{
  "arch": "mlp_mixer",
  "model": "sound classifier",
  "dataset": "short read English sentences (LibriTTS-R)",
  "train_examples": 26041,
  "n_mels": 64,
  "hop_length": 320,
  "input": "log_mel",
  "spec_augment": false,
  "win_length": 512,
  "targets": ["voice"],
  "num_classes": 2,
  "norm": "layernorm",
  "norm_position": "pre",
  "activation": "squared_relu",
  "mlp_ratio": 4,
  "parallel_block": false,
  "inner_norm": false,
  "moe": "top_k",
  "drop_path": 0.1,
  "num_experts": 32,
  "moe_every": 2,
  "expert_mlp_ratio": 2,
  "experts_per_token": 1,
  "shared_expert": true,
  "patch_size": [64, 2],
  "layers": 8,
  "width": 128,
  "mixing": "cutmix",
  "label_smoothing": 0.1,
  "loss": "cross_entropy",
  "residual_init": "none",
  "optimizer": "soap",
  "beta2": 0.95,
  "lr": 0.0042,
  "beta1": 0.95,
  "shampoo_beta": 0.95,
  "eps": 1e-08,
  "precondition_frequency": 10,
  "max_precond_dim": 1024,
  "one_sided": false,
  "adamw_lr_other_params": 0.0022,
  "steps": 21400,
  "batch_size": 128,
  "epochs": 105.2,
  "lr_schedule": "cosine",
  "final_lr_fraction": 0.01,
  "warmup_steps": 420,
  "weight_decay": 0.02,
  "adamw_weight_decay_other_params": 0.01
}
Rows from expert 29 of block 3, named by matrix and row number. Rows with one number belong to one neuron. Each number is 128 + 32 x the weight over its row's rms, rounded and kept within 0 to 255. All counts start at 0. Numbers have three digits each. After the name is the row's rms in percent of the matrix's.
# up: expert up (model.blocks.3.mlp.up, 32x256x128), inputs 64-127
# down: expert down (model.blocks.3.mlp.down, 32x128x256, transposed), outputs 64-127
up.43 031:129100116090122108097135174120147101107124124158105077147127136142167134106136166093158148117117183066156086116129197141061139128127082136097147145079129122138117126151108177087089144133096093
up.44 171:135102095134195120107136138142114156127132123093090225134000215153102163126135058123108129109166133130111126109143124160117111105060146128124135114124086200159144104122146140132077162147148132
up.45 085:136089136137134166157144112144147130134118089066151173120162054077165111077127091129214155134139084106171114111109131160105102130092176143153086097096143127075160138131160100087193132120181129
up.46 097:142156192138149103176131121179119126086078115126118232102199082136099159170122067131097103137074101153162110125130115148137095169115105113167156071161084150135109090140118158123130121087111152
up.47 081:130173161130108147140114167116142158134143114063128029128102087151126128117160099133093169101161118138147179154106117115090123135081158108099123171119182143161120141144087126144129146134118138
up.48 034:140118088188124147168164156165162170168116179154096127074094128181145165116130066095125119154115107105174168136132101156143102091183167153090143145161159123141105142155129119112131106138053094
up.49 113:170126112145150085081137159142160165247133135145130049161120130072095120087111130103139151156129067162075106062058127136135121148044120179175105127138138153142120143127115143146131188155211140
up.50 109:110107135155153151098129100130144100061108116126111106123094156117128121113154162153124105133132083082129157179107134081138129091135113130143126110116163105148124141128133139126084066113115136
up.51 088:134071123161084136145154097162146117027101128135166154086184074111136121123139097109160125113043137150085141136115127096176135098099107162143100127101061142123138143118160148161115120074094135
up.52 037:136073128149118119142089062117168125160152155125086092138080145102128150149098098134116120126162158128126111103170113128184091160189091060139137100155047151196191109167088084085130123111151160
up.53 151:089115111149183144090156101159084145102141125097148140189030150143154154164109078118177145105114116127115143099139120091066142092080184148121113137097095148115130122101119114127150150141159114
up.54 108:119199161123093099118120128101059134152138130141097127063157056179058101067138145117080127103156185132137186136131146150155145133082143136123100097125161120134131108143114145131178146086100130
up.55 070:133087139145138064110110156194173174148123126070143114136120098113148177195126135162116163146104032142109091132097101185124115078123112137087169155158124168122094118161100136180089191100149110
up.56 132:120197119114165132116140149113093086128147139170168100159143042125115107090172149132023112155186157126094102117112148129119121180132158090081151108060089137110103137107098134154148157109137139
up.57 049:167038172144127122105085147118112081108127171226154116086149086103109135106126146137125124143132111071103110142168180161094140191181145115151115086091074126133155126132164164128121087114143149
up.58 105:187114059148152173116105185155111097119118133202120111215127106139110123151119151101061111159199126122089125117114143103102125180087179151146088101137140147116184141071141117141121113120142159
up.59 245:090121137174064137111129182136139140188128162074140210183079077170140111161093094141177144113173169151113133099150127151124109122116159137134117095091100084118128149137125168153092119151165158
up.60 099:080120193155178105144086129122093142162173139166105171114151103108158076103172179141144101092130139140121081134097111135166097134101145130094127120098108102053100121147131160165158138146072104
up.61 103:135115135157134088140164100119169103182103159097122120162082158138100112098164151088084132091135095078142139181154118100123111165115078101089108153123117089099142107105144125125139049155173150
up.62 061:079190135152163107178145127090121114137132135116101202148132151134129111100174007118117126102098085122174103170116112123142137127120163112096110151142146192153134095183108112098130177091110132
up.63 100:114077158136092136097138132126159125122089145163134107145150153131165110126106083125099139167142136093144126080103145171113130100165193117072120072107160050098094129124093191165148088117140162
up.64 084:124153092111117084127127166102141103134142112139117082123043140144142097118136149108195153143161255128177139140129161136107157098110122135106152136133090110119096132134106118168112064115193069
up.65 173:076128151110199147135147103149142121136126147144100075104140128092133131122131182117192109149055173140129149157144131104104096121061151150121111103108109154151110144147202115092092106174163104
up.66 111:143164125144098127105098134142155146085102134126118162161112074125150136111161103107161117166169008153120132106183112197119096084141098102143178188118109145127127085118107137063139152138148161
up.67 126:121074162072130108138133153130152102106130173133127022155182128083134135108148113135233091153000067104121110163113163083143136136067131147086155150099099187124089136148119155115119119121112114
up.68 041:129101138098101095127147120113120160088113098151151147138117050126150126134152111136125107152150255119139129128107129086113123111158136045113141171099078147113142096111082100101163144138162185
up.69 061:093147097147244113150145105174098132148155132120102154165117167149107156126110145120125121107135144070116088160077149101154068123138113151119143126113138149157119099163104093104081128127058200
up.70 076:207142097160120160154109133131103125123111102175099098190090155189131116117171095130136102108187145133180153110151128146128150115193146112137162121099117150139166142113109094140116154133168138
up.71 090:097114140128177106172138105141151121128141133065185186135108152129147121140138079081157140135123091119138167144114077139141170062060161072101109140112131123112193119145130117071129088183186100
up.72 050:148086167081123160139086132131145186071087131118149098062138118133153147122164117128096119129109210156122150131182092124118170141172117113074149160129114217115121110110101077133099104155157100
up.73 054:083131154080144110113112137072155171089106122146098146139120109162092146145109129139087138119157121201115093125136164146133141137204176136132164188164132138139079223117116071133142102176182113
up.74 035:118170071125129201135123163123114148051193110128129181131133083146137139088146145129110160107187179128133147119140173197122074141113126100115196114103112061108125111156119088126118098120143110
up.75 099:144052130087102090091142141109147125150106084151165196126108136066122141135073090137163120166117186096139106153134118144140183131054091119147163116099100114148119096125130124134089167109138114
up.76 033:097105137192077174127155129132127168115116146124164144138137145151141092152142128127098087144184156122125141090090153188134151126154124160147143119191161123179064104154144118128125069124126128
up.77 058:167149062079182148164085111116144164109139179129189116152139111188170116116165116136122110164137132120189127135154112096179087059136080190092147123166080148122158177102123048082079148136167078
up.78 054:088113082156140128146132102138116156117145104161169083096146198181093083102139181148170097111111120213078161115190143142139151121064137119167149114098055153080183109121122085140142092084104187
up.79 206:137109095111223141116136094123138145103136134127055109113057127109084161111142121113153086112099176125129134119114127052149106148110138129119166099098119166155123108108098113115049114119100143
up.80 070:107121166129128087163129117115123087133160127105080149137136122124082106136098134088148127087132215088102152122127131136142165057091153092118145132111144122158120094161088092130161105196124168
up.81 049:159173133152123160130122075078151135088165138126102151091142097141071115127107167145044113079146126135144194153097102132093173134183148073096198081067138112086086066121143141117118124104099110
up.82 102:124102132117129153147121124102087077141160126213160104092140088087169107213151081134047162115074164111141121125157151097157139140109108115128161086091127094167116177085116105136096159097162063
up.83 141:163027172125061117120152140155100134130132102139130120081168070098113098126169147114227149126075154131103092127120114142134071142077097146068157127104163161159111157166140131128140137114194145
up.84 089:065142114145102184121106096092184135138163111204158147064124092191091098162128127116075106098120125084105148140179118145110112130158141084149107057105124107184153139146139153106155071103143140
up.85 066:148148147123100131159109106137114122130162138094153000105127121156158085149113101113151176158143036174159120121143103091132139175124155101152114138116151070185142129178121129119080113121153138
down.43 033:174089121110120094115135119094129113129126128113145190084128118120114151138179165127172084139134123137145125127150171111139109160188136125089124104158191094073095101077149100030193116137167113
down.44 162:155158130160077125105163097119112145141141131117144139092175053129137123116127125104209116134149118165112137119101151045143135165120142095181137125185102104087129119097136115148178096113162107
down.45 100:170181120138121078113176091138168131109098164159121078075133130107138157152147108144094177116121187119133159144133108139145129073171115097165122108164119121144114137130127134176086138136099101
down.46 110:137150093121155160075128151121113128121147134189137098150112146106136124145125193135200110144243124104156126160173149117100121091123202116121122128100088111114127156168168163128174102136164065
down.47 067:082112108125157114102085120128104167162145102110145125099169185154157165159136052157130143134061131079158154111186154176135116120192139142130073125085081061164147084129140127132187157100105120
down.48 039:121108155100157129154139136109162090109146144120154083082095176047076112124177120119094137115120101124126148144117139151132095174154102107137102166092197121187209146103157158113093115138164074
down.49 112:138133133127151139105155070169112091125139136182113198148126164152137111124130126110133113126192096111071143139122118097153112085143139141129112117139103097138147154094104159051141128109117179
down.50 116:155121168138123105133149144112142116108137100121142243129102128140110121134116093104104101149104126136124152109100117140093129163125101124130166156119116110108095085118114120177054132088029129
down.51 091:158147125083141047133131153094135132051165156153085096135126185120153101114134148134181112099200196072162123113163154157135153177129146119087173099116173115115139135113106127059185105172118127
down.52 043:180124070118148062150139073098126136158149107116156105159112101131109088126170139115179173149087161143105137128142112089141115107134144132158171119148063191053134154178143136147115102129103106
down.53 133:157136147145105105143161052132129167118173192123115108107144062152092131123156111155081106125200098146157150146152118112197126116161096152146120115192119092113100118108134079129125077139114123
down.54 124:150115113170139201111101141098132121097148116137145064124144134107173130123165137098126104093165091138150094132166101170114116085093142132070177126154072166205140141065115126119118141154115106
down.55 077:152160179092089207134153103119043138158132113166135125111154121091087092151083155128191129123176074130112147143108114088132112100152104153185068120110153137069198137089091129134194107112107121
down.56 113:092120117127154093109115101130128180116141156093128128071107191108145150183117160183103092104099102125171113150108114137111079125141135127074152109124174073178145151155164122188171081102121067
down.57 054:125075088079097107181126152154172093130080155208125134179151119117114078115144153099117126084105110063174128144129170157095147082141156174151104141117129128068092141130182114143103124130113108
down.58 097:091097167117108069093170102131143138090155126163176102159086128125125105130226102113151091132097062140111137126098134100145167085179094124109171137131097141159100156147141158131074170122132112
down.59 216:038154154133138098156132147098079134126151141091090156201109173111105089107088161137130095119140016111104130141090128130133156133115132145131140163138111069092086178139144109098148122115142122
down.60 088:074123115112078021159102189141117162152136133083117076126119163163117156107139141159140160128165088093135117128163133147149133114138096149061117134102116078170142113123124137081255107127139174
down.61 095:180208127126120102125143190109138162097108173146152092113114160135154113126155106095144092123135248095186144129099103147140120106165108087094139130079110126073132119171148126068115139123119143
down.62 062:134169130146103195123111160122201143089100098211166061100117136141117108146142145124138135147177231134137104120103099149125121143138145122154128175138054077124127111100149122137169128130171127
down.63 084:160095111105164075110136185139132116140116113123133131150170132077122081108146161155171164157145075139117125148133150160129094147099082144193131145155145089024113132134136110072108111132152183
down.64 086:170153096084156155152153204158210112165079166146102147118173105086091104129164144127108122107101084097163140141124124121161137175149080166094127146124042174101139116000146124066073131149136143
down.65 176:168104115100083069125134164104135144123129121129106170140120127119148094138146152090085139134121037124119116085154169125125159089092110137117110117128115157103108125179164117108229149110170160
down.66 129:200147116141122142120154114125128136142132106150141167113139143126127111172155201096126133127161163155118099139080111058104132074101133140144124108096113091095139151124114141123099148129115157
down.67 128:128181091193106100163156102147160147082156129129141175073108174106130093078152183067129102128153118106139125101181155156125118100125116136050126153102141164124116092129115174161144146112174095
down.68 041:145147113107124096098125114196077121112125079164145095132118087074141117143107174149080114141114235134219129171086134122118083104171125139133121123168135129173141156108117108107112089138072132
down.69 052:070124126119159146145120004144131185138131140098137064137119117182142098086115157143105112101099132122130181168122141142114174183133138107128126127145164043141089103086103116149174158099189105
down.70 072:110138115109123106099137150110167172088144115038138106155145104112108142136176116104045105142077151099137136168187145127131111146151086131167086155119103122158102136161109130106147116162136147
down.71 112:205123119111099120115161155133090094092178108175136135115153128070139151148172155132101117156137246131110124091113132108141123094144120118213166193108134131113131133173103147069157154135154119
down.72 044:161126126090128087103103144122169093146105155115086178129153136126135135099149106080048124119179149062149159117141158103127088119119149122119129137116140096118133133105107101150102134129170117
down.73 081:171154168122125049147160070144132077165126132101113070165197100114112112123143172138145148141130149129167096137189101168106095152121104113082139129153182120137137124077106104121133101111124162
down.74 044:120099138127090095123116055131130140223117104179162074089156058105125118119146072132165155147118178109120148157119134134142151129194137137111080158155103125100159151138106143125159118084179148
down.75 090:091180144082116126141136146121080123157160148083092111129077067124136116146135140165091112086144174095132130167164139131137120143178081140124127119135114100118115116081124124085094085116174109
down.76 029:130125131186208116123146125119139113086094108055134194127147031121173104150107121117143166107131041089102121157113107186117098145148110113137145181113105104133152129066083143173153168130140114
down.77 064:158152132147150130169123154104204106077127089127139086111096247097111148123151106141125150128070160082085136105130125068122106082112119151119131136087147120195133154087173087119088169062124113
down.78 060:039152136113128168065137060123130110115128152085120102169098177094169175161130172114125131127138113112149094134167097175118182095122090088151133125146127105152097136153099091095136116154105161
down.79 159:161130125145125149149132144140107150081174117085220221138092047147149099144156133104093088117135064123158119138124148126117145100170092147080103166140087150100107113104165081157128127154180125
down.80 070:133191160140119153114114117110153162091130148109088171096085120137170119146074123074127137172113149190097162137147163167099156139175116124076107107168121087115130158126180140068156149129143111
down.81 053:155080169109095107096126137135109086094114123101137086179112117112143125133122141112143113162180121098121100096106120133147113085136092113133129179105090093163141125071113138103090127135145136
down.82 113:139109168105123134103129111162045127122124133053120172113081189180064134156128145129226109170197142152106088117109147087110099142183159140142109128149151086098132125121130108151104113140142140
down.83 166:175130084161121096104162110132139083119098125198164140100100214112143136182125134083073094133109124116157143109123142171110156135092120104074124095140142152095081128146120158116153107122130092
down.84 103:173085126127162075115111179151085150110145105154128208104170119082169110099142148175117129113142195138091089131113135149122129144101128178120153127137146162031147112106124156147086190139133117
down.85 056:085159171169179115159122150135171105133106140117132233077122085103134153095192108152125086142190188077148134132145155160135141044135137102113129107171114096192103124132124113133031136135157109