Weights of a small sound classifier: soap at rate 0.0042, 26041 training examples.
Rows from block 4 of a small sound classifier, named by matrix and row number. Rows with one number belong to one neuron. Each number is 500 + 40 x the weight over its row's rms, rounded and kept within 0 to 999. All counts start at 0. Numbers have three digits each.
After each neuron's rows are labels from the 100 clips, of 14976, where the neuron reaches its highest value: "top examples" is what is common among them. Only what is clearly more common there than usual is listed. The data: short read English sentences (LibriTTS-R).
# fc1: MLP up (model.blocks.4.mlp.fc1.weight, 512x128), inputs 86-127
# fc2: MLP down (model.blocks.4.mlp.fc2.weight, 128x512, transposed), outputs 86-127

fc1.227:509511546520513505494544515496489543525558509576471520498420506528500471489514480475529514482447461515512514454505498470531512
fc2.227:514466540474493543545427538479496546490526513503554357467509541487462458526527504465479530579491492522518504546534559531551548
top examples: voice: female

fc1.395:508451501482474454561492391423506501440477479585443455457489530540433484495522494555514557535489492502491537481559516466603467
fc2.395:484480506535592481491512564626498531569513472464501501510495519474524513471399492381381419464513510511548478475484465443531469
top examples: voice: female

fc1.484:500470525517467452487509465350441442562513481491521460484528430435500488524556568549493542507522441481425548466521515517430461
fc2.484:484473479499497500516514492681493539506494535452517510483463484477508505477414482401480515523505475517491504487462499496561479
top examples: voice: female

fc1.485:550552441583515500495485529464495439551515538473507480542521464493525483530531522544438510525457495535394486557507518469537505
fc2.485:500500501497480443501470493532459506439510440539474472495530540431485568481495551489509434527495438442501494526550518501572460
top examples: voice: female

fc1.370:476435484592503514453556510515521502461490509515475531503486512524398506462502499452515553543532531570526534498499519472506503
fc2.370:531522547438536533542443540491479528508555503435521441554455517498496467472541410543488482494470408489418474505450469496495452
top examples: voice: female

fc1.178:493523509535532551508551507593479480523538530503416519482488492496471499468478502459426453525442483509493495510490501465431503
fc2.178:538451513499508467478532513488559526447554459540520521494502478538470491421537552579559566520524492512477576534542464416568469
top examples: voice: female

fc1.289:561470461494513504542431481534463497441485519502447499469522524486492441443499504440568460485485503459467499532437562547472577
fc2.289:563513511498492496442471509399523467520514512471492486532507499493457504502498457478517559505532446553469507430559459462357492
top examples: voice: female

fc1.376:535481426484454458528482485521526496395544459473517418542526498501481513523489497529446608552519492480519458513450499509440477
fc2.376:430507613542509480480500568509463517524542467537472552487500501485503537487510475500523460499527531504417487532533440482534560
top examples: voice: female

fc1.138:476502511545458496477434547543496456549434494492531501502548525444550491492459537430492532558549526505504580545457526528524461
fc2.138:498480536408569454566521482564533546520523448505539518504446515545468453473530490474461591395458460479459492516544422470457512
top examples: voice: male

fc1.61:522501501456547517477511480539515463482485530573560569508555513552500480560506493460550532538549440491509542552492516564507504
fc2.61:511503496487458516486500541519528496547490492535505403547532471436542576493492551489485487429489535503447527472559459463504503
top examples: voice: male

fc1.184:537499495589515467439481438563514481450442499473475497491462496486502506526529541438500477409451486530496486456446485576522506
fc2.184:503522514448510508514492503478487479592471531483537499513557555517405496455463518536493502546437500462546531511516508466435487
top examples: voice: female

fc1.82:474508458501493541549529451455508526492539450450497450525431513536467484511535476553559463456498501492502542554490505470510484
fc2.82:495481495511527410471520531511482465547448508502572452433511487529453490479498474526442459572532457513521444507515567482421486
top examples: voice: male

fc1.142:510519551465492492440514503466536465545394530483543589512493496456519557545515498463483528489505478490470525410515557480566483
fc2.142:504460447532493496399564420538529484488467511505528484479477481541531458454530499487479469476479463582415557493486479432598581
top examples: voice: male

fc1.292:499478534504523544533464531574471421521460513547517539542486488461523489425570518513486468541415499524431485437439488505519512
fc2.292:483586522496606496473524542487500573463526506456538566555470457482457490566459569473515525419513527457591504539538465437486502
top examples: voice: female

fc1.303:436506483563447486528464491419554501530577539470392502502520484525481461559518459535479484560489607529483477480508509476482458
fc2.303:504525488455534585556468517500510541481453483513507413536436560530532493540490520457487503487533531442468535479436542536480520
top examples: voice: female

fc1.270:543529509506442551477487512425513450615520507520523501454543483465488528517499545470467554491512555541547482545499604419464535
fc2.270:508493520487545528539487535515482474484513466442515458541492504407457449549503447450460398479529511530544487480402487507451493
top examples: voice: male

fc1.359:501481515475498546435516451458546534522478448459525479507451459542486507544501513566491381469481521516538497489430523447522432
fc2.359:473466578471494422559503515500493528471479499520507513506463498512507519497494492495511574551511421532499395524498472549463558
top examples: voice: male

fc1.48:475519521568507480549513482501510520451568464525488522491471480532526467476508526531497455484462547559486454423526479562515484
fc2.48:506479538494568513498460496478479432509460515500468461474519540498453525513430466461463511502543435434530499436513535496551428
top examples: voice: female

fc1.42:479492583462509548477505544470467549422474470476498483532560499472572487521524492460516511522536507547601516481568506425499446
fc2.42:482490410572541535487508495463573510561472539515504509510445541460477573461516608527485448477462479504458487539523520548407478
top examples: voice: female

fc1.204:419558461562569553456515508461516575500509500494501456580509492586492508554548447488549463502544506487548555486532556509547490
fc2.204:548520563470488469484502515487478448501491512500485468513528496486489495560480571541350533579424546515437499492557501493449464
top examples: voice: female

fc1.293:447519477494564507456477520546493474426510532512488477563450549545465463557478486486485549502455465489502481508528507554482529
fc2.293:508552534472463498526513455438550486577476471512600487453537489475527484424500477444574516444491514512543528421512544485498478
top examples: voice: female

fc1.125:483431479590505566517504575507514527498506531438503512567474487543534542503501496518425471436533477488418522444422506452559502
fc2.125:493491437527499467510465497552514492563442520548523445525495386447421486583493542520500489524503522481513512503504525494435488
top examples: voice: male

fc1.277:502457533466456550498534578523404519478500463496529550517453424516505552514500525473509520449474461475510526524445531580447413
fc2.277:474516479493561492527533417504542522542508521473519473453511505430468579455521425508488420513522525409466439483506532558571478
top examples: voice: female

fc1.84:511501524486542524477593420566449530444481500493469545445515526529559469476513556565521488474456529535530478503496548503513444
fc2.84:470478479526546437493517527499500510500501474439468454542470520531484512518505477502466605503491496505502504548473463504473537
top examples: voice: male

fc1.118:521527441504525452439562478551514528535493523531538453435538469507511467482547532456446507531550486506455454470440476547458577
fc2.118:424479482490542507564462550491441416445549469467532543563421499502453466527494461507487475555468511404521447509519541470485496
top examples: voice: male

fc1.7:525421586496516543476476496532525538460515465526489472511421541480489493537472556518481535555451435506498537508601465456535513
fc2.7:414526526461473491531586489502507477506536491534525599510546496491539494526473523519503456511492526504500450528499509512514486
top examples: voice: male

fc1.96:530496448466525543534503494524507512459518373507493528561464539531472464488427484365435501445503472531473512464429488494516538
fc2.96:484515540397560447535440495449524519475451537493480438453532486490443513511471483621535510483511531453485513525580547496437546
top examples: voice: female

fc1.323:516518529558459529461505523505505523546545485535493537514493481527449415507494439451464558522530524480518443584488514496411495
fc2.323:487492453513537499538567553402445532478505482523531437501514501480555440543545544503463479456541490475537558546504499480422563
top examples: voice: female

fc1.507:535525530528526524554519486520501540595534477578421494503470481543540467552536493484472438478530516550486499450523438526573506
fc2.507:452474565493518468461477509489496501418491543510496447534482513455539511460515526493499497559451514462524443514445437558506449
top examples: voice: female

fc1.247:518606572451482520508573528486530527484544535447492492470485523424477458522548474505574477485446585471530541484461517389549469
fc2.247:430458489562485513488517476454494486473475483569516517537518544504503504582488495476418478529558443566535453387514546586538502
top examples: voice: female

fc1.69:514518541556536486455458547495475489435505551578468468491489506592454454526568500485596494483538443454483525535440530534475465
fc2.69:459444478446471524578523463539541543549498469481513564490539447463464541487519482473531541545458547508494499537570469487513498
top examples: voice: male

fc1.164:464579528598491517580548539504389492574584566520480550473516465500477603518495507522522578480506506525493493491521475515515558
fc2.164:481497550531476475434532496542513543437544440534479451510523478484449495488460521559463433528496478458499499481458514521556474
top examples: voice: female

fc1.362:461481521561537526592475559495478462523564526531554540503530471500510466464542483522497416493538458524467519541473525483500468
fc2.362:474487561449436483478497473465473434485496472456415532551486488472433503502462495477516532552470561489559453521482422457499531
top examples: voice: female

fc1.493:488575538462507499511483499486479422530490467457530533501521496528500535519440554524474462428485488469561506548522466527466440
fc2.493:463456477537470494450526543457495536472591508512590500523514534468535487471542438438529505474525481583484514449509496464501482
top examples: voice: male

fc1.434:516554561535510581486449534472406482520545523588461482485490441532488487451474522521503495522502473450465531457477541461482498
fc2.434:507497495584503486570508416569615555511519548482492418564518506524508512480441474470502444429536477488592460464442511550506488
top examples: voice: female

fc1.254:596537494536522532540534450542499522477533495494547468509577497469579516564484523495464445486464446521508447400549512460561522
fc2.254:462460542440491505489453517415529485489479486555496437514445539484500469469472509447537540563521545508529540552450415567457527
top examples: voice: female

fc1.18:541514496463551513518489450514574501435539429462492552489510520444491513461492527499529536483496475521450482478603484549550486
fc2.18:466418386499487495516478524503584465538461537480477461526476453503534503589484524454515418435513441472486542516367500471517467
top examples: voice: female

fc1.126:508538480475488496545466566442473496473514522508548486591467486507470483544489517448476395496477530574531526540510525465521539
fc2.126:497462501464456516479478470515490516534478521458434487502544485452523515560511472510512525456500495531496489442490444501339474
top examples: voice: female

fc1.479:483447459527434511516460579456536474516471531455517550496523518558474509487494548540499474517534516514571503463498503548522499
fc2.479:492561508547588506497551523573534579527463467475517487540531457466501400495460491530546509477479505500528451460476559477543553
top examples: voice: female

fc1.288:548523439577584536565478520527467519526470472486497513516487514462538577515571468457528533481478454465544488534541396504494496
fc2.288:421493512487540513451482498538497486476501533507512490512497529511542417495495549505461577524525499575407480483490565489523449
top examples: voice: female

fc1.330:453538447483502527502502544480485474600518506485584566542476512532457465418476450504574493527502396502514532545483496479519472
fc2.330:562485493506473533473515515429469435515463481467486562534545471474421553499527529528452545419562512502552541449481501538413451
top examples: voice: male

fc1.31:465473433467497450453517473533683488428452488483501461505463449477564532481464483494437485465515489491474478433535496526549491
fc2.31:482521520538540533547487455500460548509525483507450480488506478428487487619483461461477544469437507483461487449467490475448477
top examples: voice: female

fc1.384:469494516490536501512471529531525539395469553525488535455461520499459532517463508460435471509497497484487545522470549525461514
fc2.384:471462463552524574513495472381548495511523429483531495553511503503572452447539495537524467475479522456521461483522426461507460
top examples: voice: female

fc1.162:487432507474524505529507498522518510511602511555475447459525555527532518468536463465487568540437541455501478431523514495495538
fc2.162:531542508490472442453515528485514504510488450499559553534511417450441453515557524501536560516413512526561523466423548496467440
top examples: voice: female

fc1.347:482503500499475475460477508461363519550505500523483502504467479487548530437505513477494533559575487483411528519536407569546505
fc2.347:491563479451474459509579474514436423461527454462515417492491512504482444588455556504458520482447519446621492485463580516524470
top examples: voice: female

fc1.2:530494484577465527502509498507480521568477514471499470517401475514477533468496506499507455558534460559482601476475467479446504
fc2.2:467541433473443523504511537537495466496471524546486507567594430526504465544527486547514562455432426562508507559523491565490486
top examples: voice: male

fc1.453:482509551436450445526545493466536545501482496516489454490555494507533497527510500523466503524512473501503451561521566429509539
fc2.453:569525532539438524512492527550517507478492515469485469569480509509461514464470498458450460594500552474567537480518472546548477
top examples: voice: female

fc1.304:436577498510459450516507455510494493506480445531609503518488514488540490442552486503513426448477491477508515458428532512491479
fc2.304:542541514520560448553466511483469556473555510562425490507566493484545518452473536475378534513458550497516473536489460555558498
top examples: voice: male

fc1.448:482498485577478479482487514466535504476482514580458418513529504458515528549518541506565498507535558491500459404566496518466535
fc2.448:515585515536503494481512482546501485422505555451549443562474442527553440507453437523476470480506467544467558478446489522525523
top examples: voice: female

fc1.239:561494457482501420474427486518550511552485540474534528467512562421537505496534417489502549510526528493536486525530563549451574
fc2.239:497484413545536525505469498494394474474486505508455487509518472521473540526541523430503568537531550542497513465487456467497482
top examples: voice: female

fc1.506:530502481502433492506545512507510490449544497518480440562460490514506511575504530486497484477472579515510507439483432543581484
fc2.506:503517540572519480495467427444566467435515513478432468503512451496554467502560478553515549468485525556394495513454468520516527
top examples: voice: female

fc1.113:524515451457481530564485481505457568486436530510523560447558522473534470465595491433563538506529483493568486502563578460436501
fc2.113:545473542530469455503502509477399494503475508449513443495482558546500517566469543437486476487467561563479499516476460482423515
top examples: voice: female

fc1.83:504512492451513528499391500467511432466445524530519521489470546524522505436496526435465557562562519470495460482417450511562494
fc2.83:451524462538484544526564499514526586522545436450497505515537490464469523504474483564521456480475461572500562498520498481482494
top examples: voice: male

fc1.107:536471429497504452589463506486502490495473498490452530507514479492521475615542563548521496544554470520521510539600506457562538
fc2.107:523497513484483497503486505467511464526514464465488586524480507458496456460491528456572504384487564487477549498576527491458516
top examples: voice: female

fc1.333:532527495600516545468513509501537496550545558505403458492527455441374463540575532484509539421507483551550474436458544488501498
fc2.333:543488531471464508488486514504542502490508556521537452522474577623508426525465542513553476534443525427513455482541505528516447
top examples: voice: male

fc1.276:477425515469462470590522465510481496539472534497553503510540484517556488471495462499507478425496449540484428429551467482544492
fc2.276:549541499477493577449540529414494504456555436462482456494489468550458485528501508508521461470547516565538555542436532494465535
top examples: voice: female

fc1.22:482524538520436463622430479494509502421510472533468435420511478498501510561429476567522428447566458457487443554534430454493504
fc2.22:467495509527524463458536494546420572501506482451491551522500486498499543444549550494480518539478482492528516492474540471574427
top examples: voice: male

fc1.14:466498497450502489508549427485497507456490527468478500503471467442550550515438461426413461533546485483510535518487506493487489
fc2.14:480472512536485492520461488499478473531482494506509488460547492512563467540581576566579453552588494501487514469479574496497569
top examples: voice: female

fc1.316:558507467466542563519504542534527469503515534513423448545441479525569435447608498457568450474496470465540516570508545538516484
fc2.316:474596559567475543430603502471521546469511525444536477480492462534457482492490465505523522578486475506574437507466564509430496
top examples: voice: female

fc1.356:518429548450499529536563486456511479435499533505480480471538525517459472468550397503480467508469382464466503519497476465528519
fc2.356:482531508556477500530458439537478482533513470461535518507497536544505531502451614428497534551473559566479468515470562518531414
top examples: voice: female

fc1.57:480510484470448514525493470415532552497510486452487533487475447544523478478461443464535424466495555488484523593575460532510479
fc2.57:525498508446449472451529446631483463558492537520518498512504492536507528467557490500489516516554449514498448477501512527443535
top examples: voice: male

fc1.313:484440459502484504499376532431503450510543553512464465513520541506481483575442506562521482524501513439524542465472495437522552
fc2.313:459476543446549444573552540589474552512507439486418558523500478419521501481524479512492526475562503451480489475531512465486570
top examples: voice: female

fc1.431:532542512472403466499494554484564529454511514529489452545383464478431426483516531510499488485490559506482480501474509593459506
fc2.431:484492497509463465496514495502525584468547504447507517468567558517477456546466475502364423558457462476548531443508490471414546
top examples: voice: female

fc1.436:505471554441477471487503485480438546463488544412460464518541405447525531488546497593509462539548523531524516511520520451541532
fc2.436:508446445527490494488524486515482505492493515468450480524484517535509520565455591456513501499495456595496485521426459511477499
top examples: voice: female

fc1.496:467513592455486398531512505438575472583512484510580529552590523478522495509539528517467561547495516495452473536480446503445445
fc2.496:492529486472500524434532538602461555537498439602476476475523405508517523579496528483577491567487510489552506501526596516472494
top examples: voice: female

fc1.367:470445513466512462542507560473579518516523522467545492514536506431481495485549531559515511430536436576504442492518477464587495
fc2.367:520522534461537510491485489520395436521478502474517466563387525534476492512503445482507494542513527488440522446470473504604555
top examples: voice: female

fc1.244:530486462504453517596493462570505514520554496531452448424511453546565528497559528491457473551542475495475498460514423525516475
fc2.244:491532520470499493447514495465534570509502489464512509570450529484541454509454535474509522469483535479472527458533555517521508
top examples: voice: female

fc1.173:503450468522476527515514503465520512526542526524541472547506490520434510512523523495579470493526431527582499463457480478463439
fc2.173:463479533533483438492468521543528488481429524492551466506398536484511456382508494522461549519533517503488526434545559523548561
top examples: voice: male

fc1.478:567457490530497494396452547520495484466514446537512441458477539561496475515485558472505524523467500540459494477437472471573478
fc2.478:426492481472484617486539474476451521457472542461502603530523454396548498558508490465500488474536479481483420414578518506511506
top examples: voice: male

fc1.120:566548586514546503517484552476538518442446498526502611436523501480563548428493553494556504492528565507384518464528487478494536
fc2.120:506424478486525461535473487467461513504483515420489528545486472495561499523509477546458468566475445499575469531485519505504545
top examples: voice: female

fc1.363:491502491395524519425498558480547537517525577544534497553519518535479503528519457566453536485519530520501495524477451544412500
fc2.363:414507464443512535560515483489532464523470508415500444494483517563503461404511455427447424545498554507468459561496543480517507
top examples: voice: female

fc1.95:513512490415509521490489520544554549477510455537467546506525457474430415450489590561455491467500513534547471511506522518486465
fc2.95:471454538522522509539502439427478441405525567411493491490507457498542562521541499454535519562510493475555501458465459425550525
top examples: voice: male

fc1.149:539592435471403513567483540497515445486441494523502510517540531532485536499505544545541444479426517502415550513531463456493527
fc2.149:441534592512519407472504481508484480511438533547504517508484488446451518473493473488436491518515450525495502498496487497414439
top examples: voice: male